config = dict(
    encoder_arch='vit',
    model='contrastive image-text model',
    dataset='photos with spoken descriptions (Open Images, Localized Narratives)',
    train_examples=50862,
    image_size=64,
    crop_scale_min=0.7,
    horizontal_flip=True,
    tokenizer='char',
    vocab_size=53,
    loss='sigmoid',
    embed_dim=256,
    encoder_norm='rmsnorm',
    encoder_norm_position='pre',
    encoder_activation='quick_gelu',
    encoder_mlp_ratio=6,
    encoder_head_dim=32,
    encoder_fused_qkv=False,
    encoder_bias='all',
    encoder_qk_norm=False,
    encoder_parallel_block=False,
    encoder_inner_norm=False,
    encoder_drop_path=0.1,
    encoder_patch_size=[4, 4],
    encoder_conv_stem=False,
    encoder_layers=8,
    encoder_width=160,
    encoder_positions='learned',
    encoder_pooling='attention',
    text_encoder_causal=False,
    text_encoder_width=128,
    text_encoder_layers=6,
    text_encoder_norm='layernorm',
    text_encoder_norm_position='pre',
    text_encoder_activation='geglu',
    text_encoder_mlp_ratio=4,
    text_encoder_head_dim=16,
    text_encoder_fused_qkv=False,
    text_encoder_bias='none',
    text_encoder_qk_norm=False,
    text_encoder_parallel_block=False,
    text_encoder_inner_norm=False,
    text_encoder_positions='learned',
    init='torch_default',
    residual_init='none',
    optimizer='soap',
    beta2=0.99,
    lr=0.0038,
    beta1=0.95,
    shampoo_beta=0.95,
    eps=1e-08,
    precondition_frequency=20,
    max_precond_dim=1024,
    one_sided=False,
    adamw_lr_other_params=0.00086,
    grad_clip=3.0,
    steps=6400,
    batch_size=128,
    epochs=16.1,
    lr_schedule='cosine',
    final_lr_fraction=0,
    warmup_steps=640,
    weight_decay=0.06,
    adamw_weight_decay_other_params=0,
)
Rows from block 5 of the image encoder of a small contrastive image-text model, named by matrix and row number. Rows with one number belong to one neuron. Each number is 128 + 24 x the weight over its row's rms, rounded and kept within 0 to 255. All counts start at 0.
After each neuron's rows are labels from the 100 images, of 14976, where the neuron reaches its highest value: "top examples" is what is common among them. Only what is clearly more common there than usual is listed. The data: photos with spoken descriptions (Open Images, Localized Narratives).
# fc1: MLP up (encoder.blocks.5.mlp.fc1.weight, 960x160), inputs 80-159
# fc2: MLP down (encoder.blocks.5.mlp.fc2.weight, 160x960, transposed), outputs 80-159

fc1.146 [121 139 140  94 130 166 122 136 144 136 114 174 105 100 174 144 109 123 115 137 149 104 150 159 126 136 152 127 133 135 116 145 125 113  80  95 162  97 114 112 113 133 135 135 105 129 153 133 167  99 138 166 163 147 136 139 112 153  75 111 141 123 117 117 121  83 132 113 120 143 139 116 162 100 104  91 131  81 129 146]
fc2.146 [138 114 115 128 109 130 153 119 109 158 134 131 141 114 133 122 182 114 123  98 139 161 129 155 115 176 154 100 108 107  61 163 121 110  80 105 157 116 127 110 148 103 138 126 173 143  93 160 138 127 107 118 136 150 114 117 125 177 152 147 154 158 136 166 165 101 109 130 158 133 157 151 136 142 143 134 151 111 118 130]
top examples: text has "standing"

fc1.240 [134 114 146 106 106 130 187 103 124 135 138 105 168 122 133 135 119 101 117 162  98 147 153 146  86 147 140 133 123  84 133 138 123 148  95 161 112 131 179 103 170 113 125 137 101 150 151 110  98 130 134  92 126 138 115 147 116 137 131 105 111 142 132 137  59 105 110 119 100 144 102  84 103 141 162 136 118 113  90 132]
fc2.240 [126 117 130 114 103 143 136 118 165 140 104 144 162 165 152 104 135 131 136 101 162 136 152 146 158 129 158 108 138 148 112 150  99 135 147 143 114 151 155 129 161 102 158 140 134 154 126  96 127 140 152 190 149 106 154 104 146 100 124  99 159 163  77  94 113 142 107 114 164 168 150 109 143 104 121 149 134 137 135 142]
top examples: text has "trees"; text has "road"

fc1.760 [125  88 112 150 107 129 144 161 103 127 150 127 149 153  96  95  83 162 119 135 116 145 131 113 140 114 147 147  91 147 105 122 133 106 131 120 106 105 136  76 151 130 164 146 118 145  95 150 172 141 102 149 110 108 150 113 113 115 175 177 139 114  92 112 117 113 152 161 113 102  64 107 123 132 125 118 125 152 154 137]
fc2.760 [117 123  94  79 116 143 152 161 145 120 173 115 113 137 118 156 159 165 132 109 138 143 109 132 134 145 107 119 186 171 135 105 127 133 124 110 135 138 195 125 138 153 130 151 141 159 111 103 121  99  87 117 143 143 163 131 133  86 117 111 114 133 139 118 117 160 135 103 163 137 157 146 129 133 144 101 148 122 128 107]
top examples: text has "lights"; text has "guitar"; text has "playing"

fc1.761 [106  97 163 141 146 166 114 148 115 132 123 159  89 122 142 127  93 151  83 132 119 136 130 107 127 131 117 119 107 164 147 140  74 157 115 144 112 157 121 132 121 127 124 114 141 114 112 157 144  87 160 145  55 128 106 152 111 170 160 139 174 163 114 148 135 113 139  96 129 152 102 128 127 158 161 122 132 101 154  98]
fc2.761 [142 123  81 161 136 110 119 132 148 105 150 133 161 126 121 154 167 170 128 122 115 118 121 109 111 123 135  71 123 122 165 102 130 131 171 106 106 111 108 106 165  91 151 136 154 166 125 133 116 141 118 119 163 187 141 132 134  91 128 151 120  97 151 147 140 166  83 127 138 137 150 134  95  85 123 175 140 109 143 129]
top examples: text has "trees"; text has "grass"

fc1.496 [152 142 115  97 160 116 141 137  79 118 145  93 132 118  98 134 157 132 163 124 150  92 145 126 112 134 167 121  76 136 145 157 159 126  61 195 125  97 104 150 141 116 165 163 135 130 117 127 126 117 139 118 108 184 148 121 146 122 167 143 114 143 115  99 162 133 123  95  98 120 104 122 138 120 107 102 118 129 112 122]
fc2.496 [134  93 131 139 106  84 118  97 124 149 125 171  78 163 127 133 124 110 135 152 137 156 140 117 143 168 141 117 134 117  86 131  90 122 162 132 131 104 132 161 137 128  88 151 147 129 138 110  76 177 138 125 165 111 100 174  96  66  99 128 146 122 129 127 132 119 117 142 126 126 123 146 165  97 114 113 114 165 153 150]
top examples: text has "water"

fc1.520 [112 126 126 158 119 155 107 116 147 109 138 161 119  93 144 107 120  97  97 147 122 156 132 129 137 146 115 195 139 147 145 122 140 145 118 101 113 126  94 145  90 116 130 138 186 143 128 110 112 160 132 134 149  81 151 117 149 121 153 147 114 106 124  95  98 100 142 156 116 149 119 154 125 160 167 130 118 103 121 102]
fc2.520 [148 124 119 146  67 108 109 113 108 116 147 131  88 137  98 143 100  95 137 146 166 131 153 135 137 137 107 158 105 106 138 126 131 130 138 147 105 158 144 128 172  90 131  97  88 120 103 128 132  91 138 128 121 138 121 130 146  79 145 116 124 127 144 135 129 156 117  94 159 129 129 131 124  94 125 133 103 125 118  98]
top examples: text has "trees"; text has "plants"; text has "grass"

fc1.677 [131 102  99 121  93 132  99 113 106  87 117 187 121 114 147  89  98  79 129 146 152 145 113 144 113 108 113 116 109 154 111 124 145 115 179 157 127  73 103 140 122 129 102 123  85 173 165 108 105 158 104 127  97 142 154 154 109 148 135 140 138 153 105 145 148 192 181  81 116 126 127  88 120 104 102 144 142  92 156 138]
fc2.677 [124 104 128 119 139 126 130  97  78 124  69 109 119  94 127 133 112 114 104 132 130 149 154 137 101 117 141 122  96  95 142 100 114  70 124  97 144 161 114 160 140  99 137 120 125 178 126 150 132 126 146 131 119 143  84 125 169 161 101 141 170 109 130 115  89 146 131 111 138 122 183 177  94 145 167 114 128 162 132 161]
top examples: text has "trees"; text has "sky"; text has "buildings"; text has "road"

fc1.699 [151  86 132 148 146 136 145 147 138 161 124 103 154 149 147 183 102 157  85  73  94 128 174 103 167 138 104 145 147  81  94 105 100 144 173 110  90 143 111 128 104 142  99 163 151  85 137  91 104 127 146 153 140 169 155 130 112 161 125 142 121 141 102  95 118 129 107 140 138 107 160 111 122 156 122 124 132 123 131 126]
fc2.699 [150 140 137 165 147 139 111 136 102 112  90 123 113 158 139  94 106 103 145 120 114 124 161 152 157 158 138 143 159 136 142  78 114 129 128  96 137 138 126 133  84 119 135 185 173 129 138 133 119 146 178 114  97 117 146 103 123 137 104 137 138 131 141 126 115 126 116 148 116 101 110 168 111  91 154 148 153 146 154 147]
top examples: text has "table"

fc1.764 [142 104 117 111 125 118 135 161 137 125 111 102  86 124 139 143 125 132 114 140  94 140 144 157 130 123 118 169 103 105 155  87 146 123 111 133 155  93 124 115 127 162 129  76 137 126 145 108  84 129 126 117 136 141 160  80 114  84 137 125 147 131 104  81 120 119 148 137 108 170 126 145 158 148 101 127 132 118 110 166]
fc2.764 [144 111 107 139 125  97 128 115 154 144 130 123 108 116  94 147 144 102 129  79  85 121 105 123 136 122 103 124 163  95 124 145 134 143 162  85 165 120 143 139 168 135  89 161 121 118 145 149 138 138 105 152 148 177 146 138 107 130 131 146 151 149  93 143 147 119 121 113 141 101  95  94 142  77 130 160 151 146 141 160]
top examples: text has "table"

fc1.609 [131  77  89 141 100 200 150 120 141 155 130 147 167 156 123 112  91 144 124 127 106 105 156 153  98 145 119 130 100 159 108 144 156 138 128 115 109 128 128 112 142 169 138 115  78 141 117 139 105  88 101 146 145 110 143 123 149 120 135 137 135 116 126 157 161 148 108 133 116 129 114  81 134 125 118 118 141 166 121 110]
fc2.609 [145 115 139 104 137 140 105  78  89 134 110 143 103 106 170 122 138 109 169 129 126 172 102 116 123 136 168 184 127 118 132 144  66 137 141 142 102 161 138 109 116  90 102 140 115 116 124  78 120 125 168 129 113 109 143 128 138 137 108 105 145 145 133 114 141 135 115 106  86 127 137 121  96 128 130 115 137 133 187 154]
top examples: text has "lights"; text has "playing"

fc1.275 [149 148 107  95 158 118  97 143 112 116 126  95 140  96 142 124 140 146 159 148  96 107 180 108 104 160 133 153 135 120 155 145  85  79 136 125 114 133 143 107 133 182 132 103 116 115 130 117 141 125 111 105 129  88 115 142  96 135 113 121 115  95 127 111 126 110 159 105 121 116 118  75 130 105 120 141 130 127 168  99]
fc2.275 [102  98 128 103 182 111 154  96 124 135 164 119 121 134 107 144 150  98 107  92 114 144 136 127 128 132 123 153 118 166 180  98 124 117 137 149 130 115 119 142 111 103 168 149 105 135 137 148 129 166 111 167 116 115 154 120  91 151 148 139 129 135 137 147 122  91 126  99 112 134 137  97 144 125 149 105 149 139 116 132]
top examples: text has "table"; text has "sitting"; text has "wall"

fc1.439 [113 123 142 132 119 135 109 143 148 109 109 138 159 105 126 129 114  67 135 125 123 138 117 122 163 118  90 148  90 107  83 136 191 130 156 150 174 113 155 101 154 136 118 127 100 146 127 101  91  96 172 115 132 122 163 145 115  92 123 114 132 144 104 124 183 142 163 100 113 113  96 130  95 137 105 130 149  90 128 167]
fc2.439 [129 167 135 128 106 128 122 174 106 104 140 171 127 126 131 102 122 106 155 119 130  61 154 103 138 165 103  77 109 146 124 137 163 152 142 116 110  73 111 171 123 110 124 123 175 102 106 109 142 117 145 171  63 170 128 158 144 137 123 121 130 107 144 133 117 113 138  99 144 148 122 113 133 131  98 127  91  94 148 132]
top examples: text has "water"

fc1.54 [144 128 157 123 128 141 105 130 169 158 148 158 155 116 138 144 154 115 121 101 123 175 136 140 104 137  61 162  71 163 111 135 120 113 153 108  97 155 117 118 140 146 149 135  91 149 116 122 137 133 134 139 153  86 132 139 123 112 137 139 144  87 140 130  90 130 110 166 146  97 127 141 102 135 127 163 181 130 116 104]
fc2.54 [ 91 101 114 133 103 122  94 124 147 129  82 142  89 162 115 107 167 163 132 152 165 137 153  92 175  92  87 148 111 164 148 108  99 105 116 156 121 115 134 130 134 133 133 100  84 154 119 129 151 138 147 102 122 120  96 141 152 100 168  91 112 130 146 118 161 112 113 164  99 138 154 122 143 116 104 103  93 113 159 116]
top examples: text has "trees"; text has "sky"; text has "plants"; text has "grass"

fc1.641 [ 92 128 152 156 149 123 129  92 152 129 115 131 128 122 158 166 139  87 176 188 110 173  97 124 154 109 142 161 147 140 148 114 124 141  99 129 111 159 142 126  90 128 153 145 105 121  93 124 143 116 119 152 143 125 158 136 120 100 148 128  63 136 124  88 123 131  81 127 104 107 138 110 106  96  74 127 162 139 116 105]
fc2.641 [131 128  65  87 134 129 137 150  79  77 124 122  64 135 102 141 152 112  90 102 111  97 165  91 139 142 101 114 126 138 131 142  79 119 162 114  91 185 147 117 137 132 129 129 129 143 143 136 132 197 142 144 147 102 106 146 119 119 133 161 176 121 124 135 140 145 162 126 148 125 111 149 108 137 115 121 106 142 118 134]
top examples: text has "trees"; text has "sky"; text has "grass"

fc1.241 [131 137 145 146 130 111 138 106 121 145 115 133 145 111 149 140 133  61 120 178 105  81  79 159 142 124 107 143 121 150 140 119  95 117 123 126  84 108  86  90 156 131 131 100 149  86  96 162  99 131 109 146 117 128 123 125 119 109 131 159  98 145 131 107  81 134 147 128  74  72 138 116 128 108 137 154 133 115 124 142]
fc2.241 [148 154 120 118  90  82 134 109 129 139 128 139 113 142 136 107 153 146 118 111  57 110 152 131 110 146 179 105 103 136 164 190 133 115  91 149 125 133 133 114 108 121 122 151 153 138 107  94 107 141 152  86 118 144 143 108 138  69 156  99 107 123 137 112 131 139 119 152 127 192  89 146 131 134 151 167 152 102 118 130]
top examples: text has "trees"; text has "sky"; text has "vehicles"; text has "road"

fc1.337 [138 119 118 119  89 148  83 116 145 178 116 166 101  88 123 132 153 138 157 112 120 112 125  91 139  76 113 114 151 151 112  93 104  82 105 128 146 175 105 155 136 133  91 143 155 136 135 125 149 168 119 157 135  83 112 138 135 111 167 136 118 160 113 133  76  90 138 135  92 152 111 137 155  83 166 144 121 114 136 145]
fc2.337 [117 126 144 120 164 153 142 124 165 122 146 128 108 165 109 158 123 128 108 139  70 159 113 141 135 151 112 108 176 151 108 121 116 130  87 139 121 104 169 135 116 121 106 117 127 147 160 146  97 153 150 124 112 128 140 145 155 133 124 107  85 130 150 116 135  95  94  90  99 120 146 134 161  90 162  86 118 114  80 114]
top examples: text has "table"; text has "sitting"; text has "wall"; text has "white"