config.toml
encoder_parallel_block = false
encoder_conv_stem = false
text_encoder_causal = false
text_encoder_activation = "geglu"
text_encoder_mlp_ratio = 4
text_encoder_qk_norm = false
text_encoder_parallel_block = false
init = "torch_default"
one_sided = false
steps = 6400
Rows from block 5 of the image encoder of a small contrastive image-text model, named by matrix and row number. Rows with one number belong to one neuron. Each number is 128 + 24 x the weight over its row's rms, rounded and kept within 0 to 255. All counts start at 0. Numbers have three digits each.
Before each neuron's rows are labels from the 100 images, of 14976, where the neuron reaches its highest value: "responds to" is what is common among them. Only what is clearly more common there than usual is listed. The data: photos with spoken descriptions (Open Images, Localized Narratives). In brackets: how many of the 100, against the usual share in percent.
# fc1: MLP up (encoder.blocks.5.mlp.fc1.weight, 960x160), inputs 80-159
# fc2: MLP down (encoder.blocks.5.mlp.fc2.weight, 160x960, transposed), outputs 80-159

responds to: text has "wearing" (30 vs 12.6)
fc1.138:142105081122110116149114138118151125101123086148126109145149154149105122104132125172162113149108133096151144171138130107126152178087123105128100151144114148110143121081142152108129066143147130121091103103170078138111108096128083140152119136
fc2.138:144119133144121100062162105139092115112083120112151118119115106099095133128088123097155144148162155127123104145163118118112121125152119132138096111085102153096142115156117129130114123152075122094127156127116115132132125157152147122100157137

responds to: text has "sky" (72 vs 24.6); text has "building" (28 vs 8.4)
fc1.672:142139118135185132207134131122154128142147139108140137103177132118100094125138116124128105131107126171146135140154161142146138114125083121132140132134104138113134126096131139137085111135150126110090131127143117096125154155116075172139112107
fc2.672:140108163140134114127107149144115100090164103116121158128097136144151141122140116129111118147094107079145097130162166120113132158127161112095136100084147126136096087113150145147147110129142163146158141140110126148145141095117174077111142107

responds to: text has "wearing" (40 vs 12.6); text has "smiling" (36 vs 3.8); text has "two" (31 vs 11); text has "woman" (25 vs 9.8)
fc1.752:181176113114154120130114116152135161142129106119114092162166131124126135149085155121120104136141144134132144090098098105114123135125115117165115141113114120135134132147143135150143115075132119136066125097172110137139110157148134120140133121
fc2.752:161170157145140133115134131101115130142135124152134147116135137135125135153120159083109112095130122126141104111137109110098160087128135068100138053122135097153117147147074142153077157099121128119158130110178103144101127106120131146123149106

responds to: text has "lights" (58 vs 7.7); text has "playing" (29 vs 3.4); text has "guitar" (27 vs 2.5)
fc1.739:110119143133107137162120168132133108113138104118108110144102134145132135151137097156083151129111129165109114122110132137138113116102109170096159148126074151121130150136168139112181116151162149105117144128137146088091155124117123135166113108
fc2.739:127120077141154167129057128145044172132107097128173156151159145107143143095108140137123148133142089102099096087116098142118123141123116153094150171107131116106123133148135144112090114164154127131154111134118110098114144113152147123147134147

responds to: text has "black" (28 vs 9.7)
fc1.706:129172165102150117120125194141109141081137091123106152155108169172119156129160136154122130130098113131077144134145097126137154145115157122136101125111138103108140182176093121096141144132085102119153144168143100123125119142131158095115093098
fc2.706:071112094151063162123147136121111158132107132133123078119162137091103120127147141113103141142080106159145124143145107146094114133105144099154152118147147108163124137106148125117122124142141161138132132129096082154190163135139122107158112146

responds to: text has "black" (47 vs 9.7); text has "white" (47 vs 11.7)
fc1.409:161101095102118148115131147111160145148141106087132123173146109072136113122104093118131178136124135136131086131131101145098166099152124118147118136116127134116092105133124094136130151137152146121119135108095146112117132122162107121121117124
fc2.409:158164122104167132131080154102178120046152108088130140108122128072134133098109128127182105133126134122156127094105083095091107163120099127115130146126151120139090133129142211141128135149132102137113124162136113111093151093112146138140164151

responds to: text has "lights" (46 vs 7.7); text has "buildings" (31 vs 10.9)
fc1.422:113140159152122135128110153149123124109169133083123123126106131091156096127135157119132152135137119126154114054131117141112152089158140136104128136118094159108146145085119124167121127115139133157147109155118120127123112138176090187111103174
fc2.422:123141086139080095142138127080105152138077098111185124100134087140174119127146144123128129160129122102128085127147097149138112169118101115113118119153107091166093143147136131116159122089097135170086131110139115114158100152106101108084152081

responds to: text has "wearing" (35 vs 12.6); text has "woman" (29 vs 9.8)
fc1.192:074134128096131120091141151092166088076111156140122135123126140092114143126198108108158087117055159160139097098132127137136078094159139139124158082136107113145108112125111138176107091110099138119121102130102131135112150142141139130107079159
fc2.192:187109111112140122136185127133177140125156139096114108103122129143103079177110143139125114104125136090122137108158142133148122138135098123118129120157173170156125159153134077118137138128114130167146153127102114100106101113116137156169097089

responds to: text has "wearing" (33 vs 12.6)
fc1.135:085139157140098127138122104141156118149086162092135127127093108122121145111102117136125102190104133142086136121136118121155132160134144101092109114115097132135162128133091125133161144070162132077149181132150115111141130107153138138136172127
fc2.135:168142133134146133133125173135119126100127143146131138160167138112151130102092114130084156125103103145115146152117092128150093099118074107154143100137161108129127142122130123116111124122149128166143189166126127122111117120098113116095143159

responds to: text has "buildings" (43 vs 10.9); text has "lights" (34 vs 7.7); text has "road" (25 vs 7.9)
fc1.528:112095097108118106164122109108147134132132095142119136093082161141109060087098111147140143165176097125119147120095143095123148161156142105106108130115105140107145088128143155105118124156108100125150145175109127138144135121126107091118140114
fc2.528:144121128154143089118110128137095095145152097124151080123124115138170144137132135159121102061091137152132132083164120124118149133095100164089138118125166122113113122135109116115115171134117153128105114154115119143098066112119146110184130137

responds to: text has "white" (29 vs 11.7)
fc1.100:125164122128112134125131127151163121120146117125120146133115096102134123128140100107151123139177159146149101126095125121109162138098166142125102129105116114165162143141137160120138163087099144145154174138110153139177105174140102116152127124
fc2.100:111088133134079107088155094136114107091104088096132126130184112141129145203126159137140149167129125147125083117140111159109125123086148141171144096138150112129134140149084128123126111098127106116181127120166141143142131128154138099127123097

responds to: text has "people" (48 vs 21.6); text has "lights" (34 vs 7.7)
fc1.512:123100118144167145169140111121115141147111171110117141127083136089125103089106114091111080121101130120077125104098120126128111132143090135143117143116094144111191120114116128094161115126157131133121158148135146151164168139144102140120140118
fc2.512:108144126134136169104133162140128111135083121118122148102116148128123119100103119070122112146133111128090170128167126095129111139127106129139128093105076097113149161106133159116150119139099130100122151131105125099163183081150119164158129070

responds to: text has "people" (45 vs 21.6); text has "wearing" (30 vs 12.6); text has "woman" (25 vs 9.8)
fc1.68:140147127138178110156128119129121149059087108121125127118128152127084118120134144143103144151122092099103133145152166155153121121105102181144096123133136177127171120161139100198136110148099109154143124117176108140120148119104122152135132163
fc2.68:121096125110130151139106167116178173186157147124121115141138152105135168125128098106089103129168112124135139139150108116162115133154124184115148142104136111124086139078161136084075156152070129089150140147126111119127103094144154126163175117

responds to: text has "trees" (65 vs 27); text has "sky" (54 vs 24.6); text has "road" (51 vs 7.9); text has "buildings" (40 vs 10.9)
fc1.594:109147112134154125107130103147131121132105119120124107137135159109146125160132116102100135096097147126190142119126091176157145082139126161089090124121125088151153137146140128127097135125131112135116151084133153113096123115167113156132119106
fc2.594:103123150102112105136091144151093115106142119139103122126164123177144144121125104124130124168121140170114145079122100109134131079110105142085165144138129170112171114110113130174144169078139128097154109112149146140148087137101118141143157124

responds to: text has "buildings" (34 vs 10.9); text has "lights" (26 vs 7.7)
fc1.373:185091130102141135149150182163133117154145134086141168093132109157168132128121142118181135095088112131112139156167118130155124157134171131091116122121108167123121141124148144103165109112154125131085107148143120130127147154130172127122107134
fc2.373:123128131119120086132140102120112081092164104099125141116087110115129153172094123121143143112113187111163124150107082129144128131060098088126144121122110137126118096158129142126088052152105139132136077106120104118113096135118119146096152139

responds to: text has "people" (61 vs 21.6); text has "wall" (55 vs 19.7); text has "standing" (51 vs 22.8); text has "sitting" (42 vs 14.5)
fc1.46:132126119121107126103195106103083176155110084110140112135104132138149081132186109210140150127123096159116133113160106139135120122132137116120135121115096107139155146150117116129110148130156149136142114136125120108111119163167140151119144150
fc2.46:127139119129129129114081095120110121156129142101112151103147141119101102123157127129114086150143134108154096121089096137087102130147128093185113122108080142130113164132109130105182175153140083157109164112155174126145085170135132120110098124

responds to: text has "lights" (32 vs 7.7)
fc1.256:206092140100107163180086171137144169109120134108130173174105117159156072103136103133122140108110138129114166113109089137097129125143071145101120125107103165116132101108064132096150124130089096126107093164142116115126121145131145147149148113
fc2.256:106159132153110169133129123114120166113136126158132148108142112093131133117146126127171084174099133127134113177103112107147094109113129124093123127113118147119141152150155096175089101173137123189152149134111120116117112178141106115142115161

responds to: text has "black" (48 vs 9.7); text has "white" (44 vs 11.7)
fc1.50:124079115136158120137141162128098143145138121160105171105125150158148126151119143125156150122119161126141152111112129082155137081107134141161186146108111144130168120155090104173146108098088139148143121137130115096067135106132130156127110144
fc2.50:161144129143096104125105128176142143109132135114178137110128143089111139135150109088114101127087080136153132125145123118120173112165124145167124136128149087149105146100096140109098118124112100139095122128102108157125117111152098155119123123

responds to: text has "white" (29 vs 11.7)
fc1.368:132149090133130090148112133124123153147091116132125114170139181139124115097128117134103169145169102133090163096107127159141160129158132112144102127118116154089089139078118144146151124122110134088102144122104123107114095109161142162137135164
fc2.368:134150125138080166161097118121132090127131150144169146080124106123143146167150142102166128113117122158125141185110111136116130144112148119150135101111140128150140137110104074117134139123139112128102142167122102077148148144154164135130126160

responds to: text has "black" (29 vs 9.7); text has "playing" (28 vs 3.4)
fc1.365:082096076148115115188160113082145117145134092153126133113139116126110104112160148124089127123107142139126131112085123156110144088103125154154139119102131082090144137146149201187137105128114103120126147115150158094104123134071152157171121137
fc2.365:098087157123175113108144134142112055094100145116133132089143158116114071138164109112138104151111128149068109123161142098134155108154090149130114150149123114112141137135123128094142109154123101121123099120133141122151113112134115112115160114

responds to: text has "wearing" (33 vs 12.6)
fc1.686:126103135123142107083107127182192113105139129161091120136117156107120116113128102104116110139129123155150135134082138104116082132118093111120124163134127094163148102179127143095163127146093139118150054142152168154111122144083146136124129148
fc2.686:170147146158128139121122124151114148149173174134165134160155117057130134118187119162095137126121108147133121082129115127174145110143160126094162147129146124121101149120113091161125091090099155133131131165135137158128108156139115135131158154

responds to: text has "people" (46 vs 21.6); text has "ground" (40 vs 7.5); text has "grass" (33 vs 10)
fc1.110:108149146121106113148093157143106095107124135151133091137146089179124124139131150140129122137151094168109136171179142113092150134156127122120171152144119124102136162124174174150141165111095137103117162144131116106132122124140132099088129070
fc2.110:125116154124157108115138135107156190099166172140160137123151081137079122113135137077109077123096145125146103135134102123131092106124149086164101157087132111147115124090138188120128138095124128165128138088150152148079142129116162108132156123

responds to: text has "buildings" (27 vs 10.9)
fc1.606:149141177061154145123115139087158157130170137109088169125114077107135072119127162108151133109127133111165138134147117179122136163114124101122123105108123148145148139158123141132136143070141125102134132126142120113135119137128142174104141113
fc2.606:155099158121111121137143154129060128153112111146112110128129104128131115127090143143131130153095132178134062138120106097163143124139105126136101151153100130134140122093100101107151118107125134142139124117133117141108098153157131127107109148

responds to: text has "trees" (58 vs 27); text has "buildings" (33 vs 10.9)
fc1.305:108138085124086125113126154139111173149088122119138067141107122143101111166126127166142101132163146132096155157186105129146156130114142116135129140131140108136099135141117124145114106100136109088136170153124159172130106144144102167151151130
fc2.305:132140136158133141170133116113090089128158135091169137128126141126160145136160102128129141104142117106151117130106135114093156142169154169186104091099110147136127130127146106126126115158129108139149156154139107144120121176120162109131123135

responds to: text has "buildings" (61 vs 10.9); text has "sky" (60 vs 24.6); text has "road" (34 vs 7.9)
fc1.290:146088130115121164127145145137096135134165149083105111082133120147136092135108106140146165110138141145108125150111142105165142127133116114146142066111135116136123129138119145094125128093151084089137112130104142110081131123158174138119145157
fc2.290:113106107159175068144106157127134137163110117108144148099139080135120090115125145139112107128121159124146121117157128106115118154141086137132128100100159151101104125137158165165089090098126138123111133127112119141152139164108106197125158133

responds to: text has "lights" (26 vs 7.7)
fc1.542:110148131130113139173132140142102136114110087130113139145086111136150131145169129160076172101133157124161129144115107089141161193088112142123101141113096134137133098101120144124133103136107151125120125122135143114132143114111118151106167139
fc2.542:120109127133113105137158099129115106090090180135129135120193147129180164101097114180170116154099157115117108108131116144137122097108126149105115098120130123122096137134127159121123129168116106136108139133112093087141107121160128137096124129

responds to: text has "wearing" (31 vs 12.6)
fc1.76:110097137128112126103114129171151165120129140114150120123180133122154168119153086136103128131109158175141093115174098125116122118131120128183100125160127141135108118148149117135119119148116106137139100079154130158175105129136102103122119110
fc2.76:126091127126131148135117127142106103122122143113197108098109151181148123146107106116136136138147119126148163132138122146171093091141149119109146123139116117110184148129063130085152161116134120099131124161132131106125157106134154154086129118

responds to: text has "black" (25 vs 9.7)
fc1.158:158102089152108094134135123145146102153121127155131111116110157111138119099141136093175114106161149135127152103173131139115155108100149116108082181105152104112137111108138112170096123163142089138117142137107177150095103097110151128128138077
fc2.158:100115135083133108114145109106124089122150116114158156097115128135098133126112187155121113114137175133111110119128154152117132128110086124145110081150141129121148094114170134143152092077149147103165113111166134202160118108135124165101110110

responds to: text has "white" (33 vs 11.7)
fc1.178:140114148136130127121153117130149131115145103146141069111114085094157133171164078168131115114106158109155099125116130112108155121108160110122155130114119141126161145118125162097138173125097116167119129144169152123151142120113084170143149125
fc2.178:143152159175145133156133158144175129114095108095101089102118148163175107123126133132128154159128141133130152150101133137142118127111110122108097120114175107177111110138151165121128146101123109150137126132114144136115097143092141165177143140

responds to: text has "sky" (86 vs 24.6)
fc1.257:143157119106109081156167127134131093128117153133153134134126129122093127095147103092176109131163118090158130066132136177153134128124143087095144118175122131159143139150127175137131136131125115150116114184123123097156144074153138157162099158
fc2.257:121126129132093137115132123171152129172079117197107126123122134140105095181158127131092135137111125125126137125110144094156080136120075095152154165147110124147111098090145154157134166104126120136138128150106100145110125123153167135104129109

responds to: text has "lights" (26 vs 7.7)
fc1.65:133167156099141142129079151117161108101128114120137114147150129125134156115105168138156126115147143142149102122106111142146131100152159143152140142115097100126140134133129115127125120110128113116164129097120116063103162082111104125088093162
fc2.65:150139154128146120110132188139140169121158116129108128122109100155137117139157085134145135101121119131110160151148106144170105143081124133123123107136125120148077154103127118088165124127130097122078148104171114148092124108187153138144153130